A small masked image model, trained from scratch: norm batchnorm.
Rows from block 8 of a small masked image model, named by matrix and row number. Rows with one number belong to one channel. Each number is 128 + 24 x the weight over its row's rms, rounded and kept within 0 to 255. All counts start at 0.
After each channel's rows are labels from the 100 images, of 14976, where the channel reaches its highest value: "patch colour" is the nearest of a few named colours to the mean colour under the peak. Only what is clearly more common there than usual is listed. The data: regions of photos with short descriptions (Visual Genome). In brackets: how many of the 100.
# convs0: expand pointwise conv (model.blocks.8.convs.0.weight, 264x88x1x1), inputs 0-87
# convs1: depthwise 3x3 conv (model.blocks.8.convs.1.weight, 264x1x3x3, trained with AdamW), a 3x3 kernel
# convs2: project pointwise conv (model.blocks.8.convs.2.weight, 88x264x1x1, transposed), outputs 0-87

convs0.256 [101  80 128 124 154 106 131  94  79 128 160  75 128 160 130 128 113 128  87  97 126 128 138 146 141 128 128 128 136 159 125 127 106  94 116 149 123 104 128 142 139 162 128 135 128  67 111  72 181 128 138 102 155 128 128 139  89  87 128 183 128 128 128 104 151 118 117 144 128 128  95 157 128 105 128 128 128 128 137 173 103 136 113 128 103 116  69 128]
convs1.256 [111 125 165 107 108 156 152 152 101]
convs2.256 [149  90 164  96 128 160 128 128 128 163  83 128 128 126 128 124 151 128  87 106 123 132 101  96 128 186  77 139 150 160 128 128 128  95 128 170 142 128 131 174 128 153  65 145 108 149 125 114 158  75 128 128 159 128 128 168 128 116 129 128  83  98 147 154 107 127 128 128  80 116 105 128 165 128 143 110 128 131 128 128  89 128  92 128 105 128 134 128]
patch colour: white (26)

convs0.48 [ 96 124 128 159 101 111 121 128 130 159 128 128 111 145 163 128  86 145 105 128 128 148 171 128 102 112 128 116 128 172 128 114 139 128 195 128 159 166 128 128 128  87  99 129 145 124 117 167  98 128 128 160 143  88 141 174 128 111 128 162 139  92 162 131 150 112 128 116 144 179 128 169 128 128 128  82 128 171 120 152 105 186 135 155 149 128 146 128]
convs1.48 [137 150 139 169 158 171 130 132 132]
convs2.48 [128 128 128 156 147 128 128 147 128  92 126 145 126 137 128 128 128 123 117  98  78 100 111 128 107 128 100 128 128 128 128 163 121  86  91 128 128  63 139 167 144 151 152 122 184 130 128 169 162 124  51 128 125 128 115 101 128 128 120 126 128 163 101 144 155 128 112  97 114 128 166 130 127 128 144 119 128 163 154 138 107 102 100  86 128 179 158 172]
patch colour: cyan (42); white (32)

convs0.171 [117 156 134 114 119 128 128  94  99 128 155  96 144 112  97 154 127  85 128 108 131 128 128 129 128 156 164 136 106 144 145  90 105 128  98 128 161  70 128 124 116  56 119 156 140 152 128 120 131  97 144 148 146 135 112  94 132 143 140 107 126  99 136  88 178 128 141  90  73 167 128 141 128  97 151 128 128 102 105 128 110 144 128 128 106 182 152 160]
convs1.171 [122 115 126 129  97 127 142 176 166]
convs2.171 [ 93 111 128 137 124 141 128 180  82 134  96 149 128 146 128 128 128 128 125 143 127 128 169  94 114 128 128  98 133 129 151 128 165  89 107 170 128 106 128 123  95 164 154 143 151 128 128 128 178 108  91 137  97 118 117 125 119 161 153  69 135  89 136 128 128 100 166 128 128 128 147 135  90 128 128 151 128 154 159 133 112 128  72 148 135 199 116 108]
patch colour: black (40)

convs0.62 [168 128 110 193 135 162 120 115 128 128 128 131 128 121 121  82 163 128 142 132  94 151 154 121 184 128 110 128 126 109 143 153 128 128 128 128 122 117  66 214 102  86 134 128 104 128 128 128 172 147 116  94 110 174 132  92 128 141 124 104 108 158 112 107 128 128 128 120 117  82 115  82 128 143 140 149 128 118 142 128 128  99  98 140 120 117 128 123]
convs1.62 [156 127 121 183 109 126 156 129 114]
convs2.62 [109 114 128 128 128 117 128 142 137  93 156 128 121 128 115 115  84 162 131  88 132 139 158 128 141 126 128 166  88 113 128 171 128 128 138 149 165  88  95 151 128 128 160 119  84 128 148 128 125 116 125 104 106 149 114  75 128  49 124 128 128 128 146 122 128 128 128 109 145 160 107 101 128 128  86 154  74 152 154 175 128 138 170 107  88 128 155 128]
patch colour: white (30); pink (26)

convs0.79 [128 116  91 180 127  68 116 128 126  90 125 128  81 128 153 128 187 167 128 128 121 128 118 128 128 127 108 128  89 128 128 140 125 140 128 128 128  77 128 128 128 128  87 128 128 156 128 156 128  80 162  79 128 128 128  90 128  66 128  93  86 128 128 128 128 141 128 128 128 128 107 128 158  71 139  99  68 136 128 128 128 133 128 128 128 128  86 128]
convs1.79 [134  91 151 143  90 138 141  94 139]
convs2.79 [151 128 128 124 154 128 133 161 122 118 120 128 111 140 128 130 128 157 138 155 125 163  97 119 109 103  98 128 118 128 128 173 149 151 166  87 118 128 163 128  85 128 155 128 114 128 128  87 165 128  73 128 109 128  93 128 128  70  81 128 128 128 128 170 128 128 144 176  90  81 128 128 157 115 128 104  88 161 137 160 128 128 116 128 128 128  60 115]
patch colour: pink (31)

convs0.111 [128 126 128 134 160 128 141 101 112 128  94  87 132 105 128 135  99 128 115 135 105  93 128 126 128 187 109 128 114 128 128 128  82  87 128 172 128  84 128 131  76 128 180  75 128 132 146  90 151 102 128 148 140  95 128 124 128 128 146 141 128 156 142 168 151 139 138 128 128 170 158  86 119 160 101  97 128 128  97 128 128 137 105 111 105 107 187 148]
convs1.111 [145 154  97 147 128  97 131 147  88]
convs2.111 [128 128 128 156 143  90 128 100 130 128  92 105 149 128 128 170 166 180 118 112 128 150 140  86 115 128 165 128 137 167 148 128 137  95  42 114 128 115 159 101 128 144 111 133 128 113 105 128 125 163 108 135 176 115 152 128 128 126 148 128 128  86 101 128 109 114  95 134 143  98 104 120 128 159 145 158 126 107 165 153 156 128 105  78 120 166 128 128]
patch colour: grey (63)

convs0.222 [150 113 128 155 128 149 152 125 118 128  90 128 128 128  80 128 128  81 107  85 150 128 126  94 134 111  89 160 108 180 114 139  88  73 113 118 111 117 117 128 128 159 133  95 128 111 104 106 128 128 119 136 128 128  76 164 139 118  98 127 128 113 171 146 142 128 132 169 128 128 145 124 164 148 163 169 128 166 106 128  91 141 142  88 150 136 147 179]
convs1.222 [145 132 150  94 152 124  87 107 105]
convs2.222 [128 128 108 128  97 137 127 187 144 132 109 174 128 119 154 128 140 105 152  96 128 159 128 128 153 112 107  90 113 128 193 107 102 107 103 106 124 128 184 114 128 115 145 128 123 140 158 108 148 106 101 149 149 120 156 168 131 105 155 127 171 128 177 128 128 104 195 121 124 159 128 131 150 128  88 128 115 138 145  98 128 163 128  95 128 128 162 128]
patch colour: brown (68)

convs0.4 [105 103 155 202 126 148 119 144 187 128  63 128  79 143 156 166 128 117 128 107 128 104 128 128 116 128 159 128 128 186 155 128 132 107 121 153 169 128 160 166 128 154 118 125 128  90 123 128 114 107 131 113 128 127  97 126 128 103  97 102  71 142 128 132 113 135 153 150 119 128 135 131 128 103 128 155 128 145 135 164 174 127 128 128 165 128 102 128]
convs1.4 [128 115 135 103 190 119 129 107 131]
convs2.4 [150 134 128 204 138 141 128 139 134 127 108 128 128 128 148 128 140 128 129 128  67 127  89 101 138 117  65 162 125 128 128  91 114  90 166 167 158 128  58 170 141 128 141 101 128 128 167 128  91 112 128 112 128 128 152 101 128 162 172 156 128 128 114 128 128 128 128 149 128 128  97 128 182 121 128 128 125 153 110 128 142  99 128 128  90 143 142 128]
patch colour: black (66)

convs0.110 [128  84 114  95 131 172 155 162  80 158 105 122 108 128 100 112 159  91 149 119 128 128 125  95 155 127 149 132  92 144 161 128 128 177 172 176 106 128 105 128 113 124 128 128 137 125 128 128 143 128 184 107 128 126 128 128 141 128 128 106 107 128 138 121 128 128 128  90 168 126 171  74 163 137 128 113  94 128 137  76 128 128 108 143 135 128 126 188]
convs1.110 [119  90 116 106  86 107 118 101 130]
convs2.110 [128 128 163 128 117 128 189 161 129 154 105 128 128 123 103 143 170 137 128 108  74 126  73 174  99 122 106 195 128 121  94 135 109 142 128 128 145 128 161  92 127 128 140 145 128 146 141 134 128 126 128 178 128 103 135 120  99 128 128 192 154  89 105 132 113  97 128 128 128 141 103 128 119 139 134  91 141 128  80 138 128 159 127  95  94 130 144 149]
patch colour: white (51)

convs0.194 [144 144 134 151 128 143 182  94 128 181 128 128 128  74 107 186 172 128 119 128 128  90 128  91  89 128 103 114 128 151 128 128 128  89 131 145 157 128 162 145 128 128  93 128 133 154 128 128 152 128 117 121 128 107  98 107 140  91 128  82  94 128 128 158 128 117 160 167 128 139  94 106 135 138 128 128 128 128 117 128  90 158 109 119 109  83 191 128]
convs1.194 [113 134 119  87 137 178 106 122 133]
convs2.194 [ 90 111 135 135 128  94 143 119  86 107 107  87 128  91 149 113 151 170 128 128 128 128 128  99 126 121 128 162 163 135 118 128  99 121 128 118  93 154 128 131 128 128 151 120 128 118  87 128 131 128 138 119 115 106 128 104 112 152 128 164 128  86  92 128 157 123  82 128 147  62 150 165 148 141 105 128 190 160 123 118 152 111  84 128 165 130 188 128]
patch colour: cyan (42)

convs0.172 [177 190 143 133 112 128 128 128  89 102 110 128 128 103 139 186 118 154 160 103 164 128  99 116  99 117 163 121 187 115 152 128 142 128 107 148 121  90 128 128  95 133 126  91 117 144 172 103 128 113 126 176 148 159 128 142 100 177 127 134 141 164 128 114  69 128 128  97 128 109 113 136 128 129 128 114 107 145 128 163 123 116 105 104 141 132 153 128]
convs1.172 [114 101 113 116  98 108 143 171 151]
convs2.172 [128  76  97 117 128 129 141 128  97 128 105 126 152 128 109 139  66 105 135 154 137 105 111 116 128 106 172 114 146 111 148 128 167 109 128 156 128 110  98 106  97 178  97 128 133 147 136 145 164  77 107 128  90 148 128 128 101 128 105  43 145 122 128 142 149 128 128 148  88 148 128 128 147 131 173 150 140 120 120 129 115  80 128 128 128 146  99 116]
patch colour: grey (62)

convs0.55 [156 128 128 128 124 128 128 134 201 128 128 122 128 119 137 122  81 128 152 137 128 132  89  96 123  97 136  77  95  98 113 112 102 154 128 118 110 133  58 111 122 118 150 106 128 169  93 154 146 128 150 128 128 118 138 139 156 128 112 130 102 123  84 125 162 128 160 193 128 110 153 128 128 105  93 128 186 132 120 128 141 137 153 128 128 155  97  94]
convs1.55 [141 173 123 119 130  96 113  98 100]
convs2.55 [115 128 140 166 132 162 154  94 104 152 108 120 119 107 128 109 128  93  69 136 169 107 106 136  71 128 128 128 146 128 146 148 152 115 155 110 129 109 128 150 128 128 107 128 150 128 128 128 128 132 146 128  80 203 145 160 116 128 115  98 128  91  85 103 128 120  95 184 128 128 142  72 159 148 146 128 138 128  96 128 103  96 114 128 118 118 100 120]
patch colour: black (39)

convs0.56 [166 128 157 128 152 128 159  87 128 136 126  76 121  91 144 111 120 145 103 128  86 128 128  87  90 162 167 117 189 109 128 128  88 128 117 112 139  95 128 120 138 128 162  86 128 128 148 118 111 128 122 128 113 113  73 124 124 155 128 128 130 148 157 141 178 119 150 121 161 128 165 121  99 117 128 128  93 146 128 138 193 128 128 106 118 128 169 146]
convs1.56 [144 142  94 147 136  91 147 138  91]
convs2.56 [164 128 114 161 128 147 128 128 136 130 128 145 128  74 139 135 110 128  78 105 100 128 128 120 128 113  98 128  88 121 105 128 128 153 113  95 128  97 140 174 128 128 125 128 128 102 128 128 134 146 107 123 128 154  46  64 118  70 139 154 143 128 128 178 128 121 128 116 114 128 128  91 128 133 137 156 128 116 155  93 128  96 149 144  73 174 134 135]
patch colour: pink (31)

convs0.159 [171 155 128 174 177 128 174 129 106 128 128 138 122  88 125 121  92 128 128 131 128 108 163  97 102 186 128 128 119 128 139  99 122 128 143 128 128  84 123 169 143 125 128  80 144 161 161 134 163 121  93 128 103 147 157 127 128 186 128 128 114 128 103 128 128 130 128  92 132 114 110 104 128 128 102 128 132 111 128 149  84  89 128  97 114 104 190 128]
convs1.159 [115 115 122 137 126 134 164 155 180]
convs2.159 [163 120 134 128 113 128 128 135 128  92 141 112 114 128 102 128 118 157 142 128 128 128 128 101 128 128 143  87 128 122 104 128 128  90 101 128 163 119 176 114 181 134 115 128 137  91 128 127 147 128  80 175 128 104 125 167 128 189 180 143 136 128 128  91 133 128 130 128 128 102 128 184 130 168 128  95 113 145 200  93 137 128 109 128 128 128 150  81]
patch colour: grey (63)

convs0.65 [139 128 140 150 108 114 128 179 173  89 172  89 128 128 134 119 118 128 145 139 125 131  68 128  94 156 101 130 110 139 124 114 135 105 111 126 156 128 156 170 123 102  92 131 128 122 152 146 174 131 157 148  96  92 150 128 134 102 128  91 126 136 146 128 183 128 128 145 101 147 155 113  75 158 147 114 128 128 128 128  67 152 128 124 110 106 165 142]
convs1.65 [133 142 114 104 174 121 105 146  95]
convs2.65 [140 124 128 171 128 103 129 130 118 135 100 170 150  87 192 128 168 145 128 128 143 135 158 119 145 139  99  95 128  97  70 164 126 128 128 153 124 142 128 128 128  97 153 128 157 160 145 128 143 151 146 128 128  89 173 128 128 158 128 135 128 109 139  96 147 128 128 115 128 115 128 128 180 134 127  85 115 134 102 128 128 150  93 189 105 128 192 129]
patch colour: cyan (51); blue (29)

convs0.13 [170  90 128 141 127 139 128 128 112 105 132  85 116 153 121 128 102 128 149 128 135 104  87 128  66 103 158 128 102 128 112  96  89 185 128 137 141 106 126  89 156 107 128  86 168  84 128 128 128 107 128 128 120 128  97 128 125 123 128 128 104 143  96 128 128 104 157 176 121 128 138 128 141 136 118  97 138 120  92 128 139 148 168  61 128 154  86 105]
convs1.13 [107 168 146 122 168 150 114 150 134]
convs2.13 [128 163 160 106 108 125 142 149  82 128 126 143 132 146 152 152 128  68  97 116 128 138 109 106 166 140 106 128 167 157 137 142 128  80 128 165 128 128 128  93 123 166  89 128 145 140 128  83 128 128 159 128 117 183 128 103 151 128 110 145  97 121 128 154  98 119 158 111 125 129 132  96 164 128 154 114 162 126  73 128 162 137  89 160 153 128 101 118]
patch colour: green (31)

convs0.1 [179 164 128 131  89 182 150 116 138 104 159 151 103 127 128 132 130 106 128 120 161 128 106 107 109 191 163 145 125 178  80 104 104 128 132 159 128  68 172  97 128 128 116 108 138  97 128 161 110 118 134 128 127 128 162 103 162 109 128 176 108 102 128 133 128 128 142 158 128 122 126 128 128  94 112 128 128  96 177 128 121 128 128 117 138 161 138 128]
convs1.1 [ 67 115 127 112 143 137 102 137 123]
convs2.1 [ 98 108 128 118 112 128 128 141 123 128 128 163 144  95 158  96 158 137 158  85 117 117 147 121 128 128 128 128 110 144 153 128 137 132 146 128 128  88 136 121 214 106 128 134 128 135 158 137 104 128 108 127 128  70 108 128 140 149 165  45 128 128  91 128  95 122 103 112 135 121 121 128 128 128 128 100 176 128 164 102 125  71 128  94 145  98 128 132]
patch colour: white (68)

convs0.143 [ 65 156 151 130  93 100 133 126 155 131 136 136 184 172 121 121 128 140 107  88 128 128  76 128 128 118 103 121 122 128 135 162 128 143 128 117 157 128 120  85 111  42  92 102 134 121 163 128 141 145 128  91 162 136 123 128 106 168 135 100 160 111 115 128 130 144 139 128  99 112 137 130  89 100 128 128  95 156 128 116 152 107 142 128  91 128 110 115]
convs1.143 [127 145 133 134 193 143 130 146 122]
convs2.143 [151 162 160 128 147 128  88 126 128 128 109 124 128 119 135 128  90 105 101 128 128 128  93 203 128 135 128 168 128 116 113 128 128 128 128 161 107 127 128 105  89 132 128 134 128 128  98 177 128 162 128 135 128 123 114 114 128 136 121 106 149 128  79 117 123 134 114 179 135 171 128 152 171 179 128 156 120  92 136 116 139  71  97 161 112 102  78 160]
patch colour: grey (65)

convs0.53 [141 122 114 144 128 128 172 115 128 166 180 124 128 137  76 170 136 136 135 128 128 107 128 105 123 128 109 128 163 176 112 101  90  99 117 103 123 128 148 160 108 170 138 165 153  94 147  97 137 162 128 151 128 170 182 166 156 128  80 128 128 126 131 128 151 111 128 128  95 109 128 108 108 124 152 116 123 109 128 128  84 128 151  72 128 102 154 128]
convs1.53 [148 119 116 187 112 112 125 110 114]
convs2.53 [171 121 128 182 106 121 175 128 128 140 123 143 114 155  89 128 128 108 156 103 126 128 128 104 128 164 150 134  75 180  90 136 109  95 128 126 102 103 128 140 120 197 118 102 169 176 117 145 128 128 116 128 128 171  97 120 112 128 140 145 112 113 155 128 104 116 161 128 125 176 158 110  99 150 143 128 104 128 161 128 128 143 128 109 108 116 167 142]
patch colour: black (28)

convs0.227 [122  87 144 128 128 128 112 128 116 142  87 128  97 141 147 107 129 112 154 151 151 133 110 116 123 152 180 128  68  92 116  95  83  93 128 171 162 128  96  99 147 128 133  82 128 105 144 157  91 128 135 128 149 168 120 182 142 148 181 100 128 128 128 128  95 128  99 105 120 111 111 121 149 135 147 128  99 113 106  99 138 135  88 113 147 162 128 127]
convs1.227 [139 155 112 177 145 118  94 122 120]
convs2.227 [ 99 142 130  95 195 128  91 115 128 116 146 144 179 149 173 145 128 128  94 128 149 128 128 131 176 119 128 128 147 128 128 120 128 158 163 144 128 128 135 128 176  89 128 128 104 128 154 128 137 102 128 128 117 168 144 128 128 148 128 125 125 159 128 128 128 122 104 175 122 106 128 151 185 110 102 128 157  78 109 132 172 128 108 146 170  91 113 178]
patch colour: red (49); orange (29)

convs0.243 [101 128 128 132 101 140 128 172 168 105  85 125 127 158 102 138 146 128 100 127 146 128 113 132 143 128 141  76 128 128 159 112 101 128 142 162 128 134 128 128 106 125  86  96  72 122 116 128 157 136 128 128 128 110  88  80 114 143 151  95 170 128 128 128 158 100 109 128 139 128 105  87 161 131 139 103 129  59 179 128 128  81 128 102 118 105 154 120]
convs1.243 [125 106 110 161 127 154 166 144  98]
convs2.243 [104 141 128 133  97 128  82 125 128 128 128 153 134 140 138 101 128 134  64 106 139  79 131  96 172 120 120 130 128 147 128 109  74 108 146  85 128 128 119 128 128 145 111  95 135 128 128 109 128 183 141 144 128 107  83 128 128 161  70 128 128 142 137 147  82 103 102 128 103 104 155 114 154 156 145  93 184  86 128 104 153 128 127 128 163 123 128 128]
patch colour: white (40)

convs0.216 [116 128 128 116 145 153 116  96 123 137  86 150  99 153 146 143 102  99 148  99 150 110 102 125 146 128 128 116 128 127  84 154 126  46 128 113 128  93 128 139 109  79 189 109 128 161 128 131  73 172 145 108 101 137 130 126 128 154 128 143 142 156 162 128 128 114 143 181 166 148  95 128 160 128 115 153 128 118 145 128 118 128 128 128 101 100 140 105]
convs1.216 [152 136  97 152 138  98 153 150  99]
convs2.216 [111 148 164  98 128 128  92 128 128  78 121 156 128 139 133 106 102 113 128 179 128 128 152 101 144 148 128 157 125 114  99 124 163 128  81 131 102 158 159 128 179 128 112 144 108 128 146 103 128 137  97 142 169  92 128 158 128 107 166 134 128 128 128 128 128 124 144 140 163  53 128 164 144 166 168 124 133 135 122 128 156 128 165 119 143 181 128 105]
patch colour: white (72)

convs0.20 [ 94 128 138 151  92 117 155 113 128 128 128 128 136 114 116 116 128 128 124 128 118 159 115 128 128  96 128 140 117 128 166  90 128 128 121 147 159 134 138 152 130 150 155 128 176 100 124 167 145  70 128 122 122 128 151 174 179 141 124 154 155 168 124 128 140 128 147  71 156 128 130  87 113 128 106 161 118  93 157  67 124 141 125  73 128 161  89 156]
convs1.20 [133 100 102  93 116 109  98 105 103]
convs2.20 [128 109 128 108 128 128 135 128 141 128 114  99 143 128 148 104 128 102 176 147 150 155 128 166 128 128 128 128 102 128 165 138 128  95 117 113 141 128 116 128 156 128 128  77 124 223 128 174 163 128 132 142 148 126 166 154 121  91 128 128  97 169 128 113 157 155 123  87 128 105 105 180 115 128 128 100 128 115 140 169 119  97 147 102 172 111 142 143]
patch colour: white (38)

convs0.85 [128 117 128 128  90 144 169 128 110 128  84 114  96 114 154 128 145 148 110  87 128  86 134 128 143 156 148 128  95 145 168 117 165 131 149 150 117  88 128 113 151 102 128 165 150 153 113 128 128 201 105 127  94 167 143 151 171 166 124 128 128 128 128 140 165 107 128 177 128 102 157 128 128 109 128 128 103 121 163 157 128  91 140 168 115 134 155 128]
convs1.85 [103 118 142 128 138 188 114 138 144]
convs2.85 [127  81 108 145 127 128 166 128 172 114 136 133 165 194  94  98  93 168 128 128  97 128 128  79 157 154 117 128 128 101 128 121  99 152  84 113 113 150 144 122 128 158 173 128 128 122 148 128 128 128 145 128 128 128 100 106 103 130 125 112 175 182 149 128 103 126 128 153  94 141 128  87 128 151 128  84 148 128 172 112 123 128 157 147 127 128 128  96]
patch colour: black (39)