Weights of a small masked image model.
Model: 0.994M parameters, 32-pixel images, arch efficientnet_v2, norm batchnorm, activation relu, depths [2, 2, 7, 2], widths [40, 56, 88, 128].
Training: muon at rate 0.0024, 35600 steps, batches of 128.
Data: trained on regions of photos with short descriptions (Visual Genome), 203450 training examples.
Rows from block 5 of a small masked image model, named by matrix and row number. Rows with one number belong to one channel. Each number is 128 + 24 x the weight over its row's rms, rounded and kept within 0 to 255. All counts start at 0. After the name is the row's rms in percent of the matrix's.
Before each channel's rows are labels from the 100 images, of 14976, where the channel reaches its highest value: "colour at peak" is the nearest of a few named colours to the mean colour under the peak; "place" is the part of the image that holds the peak. Only what is clearly more common there than usual is listed. The data: regions of photos with short descriptions (Visual Genome).
# convs0: expand pointwise conv (model.blocks.5.convs.0.weight, 264x88x1x1), inputs 0-87
# convs1: depthwise 3x3 conv (model.blocks.5.convs.1.weight, 264x1x3x3, trained with AdamW), a 3x3 kernel
# convs2: project pointwise conv (model.blocks.5.convs.2.weight, 88x264x1x1, transposed), outputs 0-87

colour at peak: black
place: top left; middle left
convs0.48 116 [132 117 129 167 125 161 168 146 134 150 160  79 128 138 131 141 128 128 139 128 128  97  87 113 125 128 128  97 148 167 128 128 114 128 103 134 162 148 148  91 128 128 152 126  87 106  85 128 128  99 168 128 126 128 128  94 158 125 111 128 185 128 147 165 130 104  83 199 120 163 110 111 165 145 116 162 125 128 101 129 128 160 128 157 139 138 166 151]
convs1.48 101 [113 124 170 101 125 143 108 150 164]
convs2.48 099 [128 151 128 103 128 126 158 147  99 128  85  66 128 128  87  99  91 128 128  94 180 128 122  75  89 170 167 153 128 130 170 120 131 187 134 111 128 128 106 127 128 128 136 128 105 109 128 128 156 131 128 178 124 128 128 102 110 120 128 156 120 128 136 144 128 128 115 136  84 163 128 128 128 128 128  83 157 122 110 157 128 174  95 153 100 105 107 128]

colour at peak: grey
place: bottom left
convs0.153 074 [ 87 146 135 128 117 151 128 130 157 128 142 134 128 147  88 120 126 170 115 128 128 140 135 101 128 128 148 128 138 178 187 157 117 172 137 106 128 128 128 142 140 104 101 116  82 156 127  99 143  90 104 140 106 151 128 150 112 128 128  78 146 140 128 100  84 150 128 120 128 140 152 119 153 146 136 160 159 102 128 157 168 115 128  81 128 169 161 193]
convs1.153 097 [ 99 157 143 101 138 159 101 107 113]
convs2.153 064 [128  88 118 128 128 102 141 128 128 128 120 139 112  74 128 175 128 106 128 128 126 110 128 128 128 128 184 109 128 154 146 138 128 126 128 128  73 174 128 156 128 128 128 128 149 128 128 176 149 154 155  83 128 128 128 128 179 175 147 128 182 160 128 128  87 141 165 140  85 113 142 135 128  93 128 118 128 138 168 145 125 151 128 128  77 128 106  73]

colour at peak: white
place: top left
convs0.215 071 [128 134  60 128  86 128 120 174 141 161 128 128  80 147 143 173  88 128 151 164 121 128 128 131 128 137 128 109  74 116 117 219 156 128 128 128 128 114 146 140 128 153  95 140 128  93 128 151 163 138 128 157 128 128 143  99 128 119 175 128 176 128 128 114 128  85 128 128 128 148 128 128 145 128 111  91 128 122 128 128 121  76 128 128 148 128 128 144]
convs1.215 103 [135 108 137 163 107 105 136 117  81]
convs2.215 067 [150 128 138  59 128  95 162 147 175 162 128 136 128 167 178 128 112 122 128 137 128 103 109 142 128 163 160 119 128 184 128 128 128 128 180 160  91  74 140 172 159 175 143 128 128 156 128 141 117 179 128 135 128 116 128 164 128 128 128 128 133 148 128 128  90 131 143 191 128 107 128 128 128 128 128 128 126 104 152 128 126 128 128 165 128 139 106 128]

colour at peak: black
place: bottom left
convs0.150 084 [128 120 128 147  91 152 128 160  81  85 125 110 146 128 109 128  90 128 140 128  37 141 128 154 115 156 128 135 117 128 120 128 140  95 144 156 128  83 128 128 140 185 128 131 203 128 128 128 114 128  98 128 128 122  94 152 152 140 105 124 163  76 108 128 128 135 107 128 132  87 108 128 118 128 135 128 127 179 122 153 137 128 105 121 102 133 163 128]
convs1.150 091 [128 120 114 159 140 175  93 111 120]
convs2.150 106 [156 110 143 173 161 128 124 146 121 128 128 128 128 168 117 128  74 128 114  91 111 166 128 178 107 143 128  85 128 136 127 128 111 128 149 120 124 128 119 128  69 128 120 128 128 103 128 139 176 140 152 136 160 101  75 110 111 144  94 147 111 152 123 128 111 163 157 128 129 114 123 148 177 151  98 133 147 135 128 182 164  97 128  96 164 124  96  98]

colour at peak: white
place: top left; top centre
convs0.239 077 [118 145 147 128 128 100 128 156 166 128 110 128 178  87 128 128  92 128 128 128 128 128 160 109 128 166 128 128 125 161  73 128  99 128 103 128 123 105 169  87  65 128  98 123 128 168 108 128 150 128  84 166 170 158 128 121 128 128 128  61 128 128 128 128 128 154 122 155 128 110 133 153 128 128  98 128 128 128 130  80 134  60 141 111 128 118 128 128]
convs1.239 094 [116 126 103  97 120 174 139 131 162]
convs2.239 084 [128 109 156 148 128 128  74 110  97  87 128 155 151 132 116  73  88  91 128 115 128 150  99 128 130 121 128 128  93 138 109 177 128 146 128 137 128 206 163 101  96 135 110 128 105 123 104 110 157 128 140 133  97 126 128 123 128 137 128 134 156 128  95 128 111 182 128 108 128 136 128 109 145 131 128  90 101 144  88 149 144 158 151 114 178 118 117 168]

colour at peak: white
place: top left
convs0.117 082 [128 101 128 128 127 128  99 151 128 139 155 146  87 165 133 128 110 184 110  76 117 130 128 116 191 154 148  82 128 137 158  82 128 163 128 167 135 126 128 128 171  62 130 130 145 166 116 107 128 128 128 110 128 126 109 100 128 136 130 128 142 100 128 128 128 110 126 140 182 141 128 129 128 122 119  90  89  70 128 128 128 128 185 128 128 128 128 145]
convs1.117 098 [125  98 108  94  98 108 108  97 131]
convs2.117 117 [153 157 114  99 128 135 151 128 139 100 128  73  90  85 117 128 139 122 108  95 147  95 157 116 123 141 104 154 128 138  95 168 157 148 128  92 198 128 100 145 101 139 118 116 128 146 130 128 154 128 128 135 110 138 147 128 119 128  99 105 107 121 102 119 110  67 160 114 128 110 156 141  92  80  78  92 116 128 159 122 146 105 119 128 133 157 156 106]

colour at peak: white
place: top left
convs0.32 088 [152 128 128 128 158 108 148 101 156 128 128 128 126 128 192 128 128 128 138 137 110 134 201 128 161 129 132 170 156  74 110 128 121 166 124 112 128 124 162 141 128 171 126  91 112  93 133 150 117 148 128 119 136 104 175 143 130 105 128 114 117 128 146 128 104 158 121 116 145 192 128 128 121 128 135 158 128 128 107 128 128  72 128 161 143 128  97  65]
convs1.32 101 [104 136 128  99 157 166 103 153 138]
convs2.32 101 [128 128 143 165 107 190 104 110 128 127 186 128 153 149 117 129 119  76 156 161 170 136 128 128 128 128 164 177 110 128 128 120 147 170 128 100 128 175 128 147 166 128  97  94 101 116 137 146 162 111 101 121 128 138 132 188 128  93 111 128 128 120  92 154 125 128 126 133 148 136 103 144 128 178 116 127 129 100  85 151 138  87 126 120 128 128 123 119]

colour at peak: black
place: top left
convs0.263 113 [151 171 149 128 128 166 158 127 100  92 109 130  92 106  63 149 137 124 115 170  88 128 128 144 108 137 103 140  82 122 128 153 160  97 138 121 169 107 128 128 143 147 126 150 114 109 128 146 128 113 139  96  89 128 116 119  99 147 128 131 123 128 128 100 172 133 128 142 114 122  94 128 156 182 165 106  84 105 102 128 175 126  87 128 145  97 128 135]
convs1.263 099 [111 140 111 173 165 129 114 140 102]
convs2.263 091 [128 134 128 128 121  80 128 129 102 128 128 128 136 128 109 121 174 150 172 101  85 118 163 128 128 163 107  77 152 128 100 141 159 128 128 128 136 128  83 154 133 128 128  87 128 167  65 166 129 108 128 128 141 128 147  97 128 117  79 130 119  92 135 105  64 135 116 139 121 120 128 162 128 125 176 115 128 128 107 131 180 118 128  90 139 148 114 103]

colour at peak: black
place: bottom left
convs0.74 087 [128  83 146 111 128 129 128 128 128 139 140 128 128  79 176 128 128 140 112 146 116 131 112 128 111 106 154 128 129  85 128 170 122  88 128 139  90 137 153  91 128 153 128 128 124 110 173 143 113 148  83 174 148  92 128  96 136 120 132 128  94 128 134  79 143 120 128 117  90  79  83 182 158 127 145 146 120 141 128 106 128  85 170 106  91 128 134 108]
convs1.74 104 [117  94 123 182 136 108 140 110 136]
convs2.74 103 [110 180 156 128 157 136 138 151 148 102 161 128 151 128 143 117 104 131 128 141 128 128  97 183 115 110 149 128  88 156 123 128 128 118 128 128 164 155 150 175 137  83 151 128 114 125 132 128 115  95 202 128  93  82 106 128 104 134 169 131 128 128 128  93 165 128 128 128 128 128 128 145 128  96 149 145 163 121 143 188 128 167 128 128 128 111  89 156]

colour at peak: pink
place: top left
convs0.183 062 [ 76  68 119  92 116 128 128 141 102  81 187 155 155 136 128 128 128 128 128 128 136 128 128 128 146 126 128 128 153  53 136 128 128  90 128 112  70 128 122 106  85 145 128 156 128 154 128 128 128 133 128 128 128 149 128 103 128 128 125 128  94 128 128 115 168 103 128 113 128 128 177 114 107 128 197 110 164 105  90 137 128 128 128 104 113 161 116 107]
convs1.183 115 [111 126 121  85 104 101 121 102  98]
convs2.183 074 [128 131 132  73 128 110 159 146 111 118 128 113 128  95 128 142 103 128 128 142  99  97 143 124 128 128 128 128 141 123 128 131 157 196 103  83 201 143 147 133 118 128 114 128 158 128 128 131 128 110  91 128  86 165 100 102 140 128 128 128 128  78 128 147 128 128 169 128 128 128  93 145 128 111 159 138 161 124 186  98 128 101 120 161 100  87 106 173]

colour at peak: black
place: top left
convs0.216 090 [128 134 149 172 120 128 128  81 143  81 125 128 100 128 128 158 128 119  67 102 128 164 114 177  81 142 128 146 128 128 118 135 163 128 128 142 126 120 128 101  90 128 128 195 128 128 124 128 112 128 118 128  93 128  82  97 133 128 150  47 136 128 108 131 128 128 128 128 141 128 128 154 162  75 161 128  86 123 126 130 128 109 128 117 145 128 128 171]
convs1.216 083 [124 125 130 110 107 179 134 170 126]
convs2.216 084 [128 137 128 128 128 128 128 128 128 122 128 111 156 106 110 128 128  73 177 128 108 131 107 108 133 107 142  84 128 128 121 128 128  91 162 165 128 163 151 161 105 119  71 128 128 128 128 128 128 158 128 108 121 119 172  87 113  96 128 128 109 129 101 137 128 115 169 128  91 106 128  61  97 128 121 150 128 164  58 150 103  92 110 168 112 148 128 139]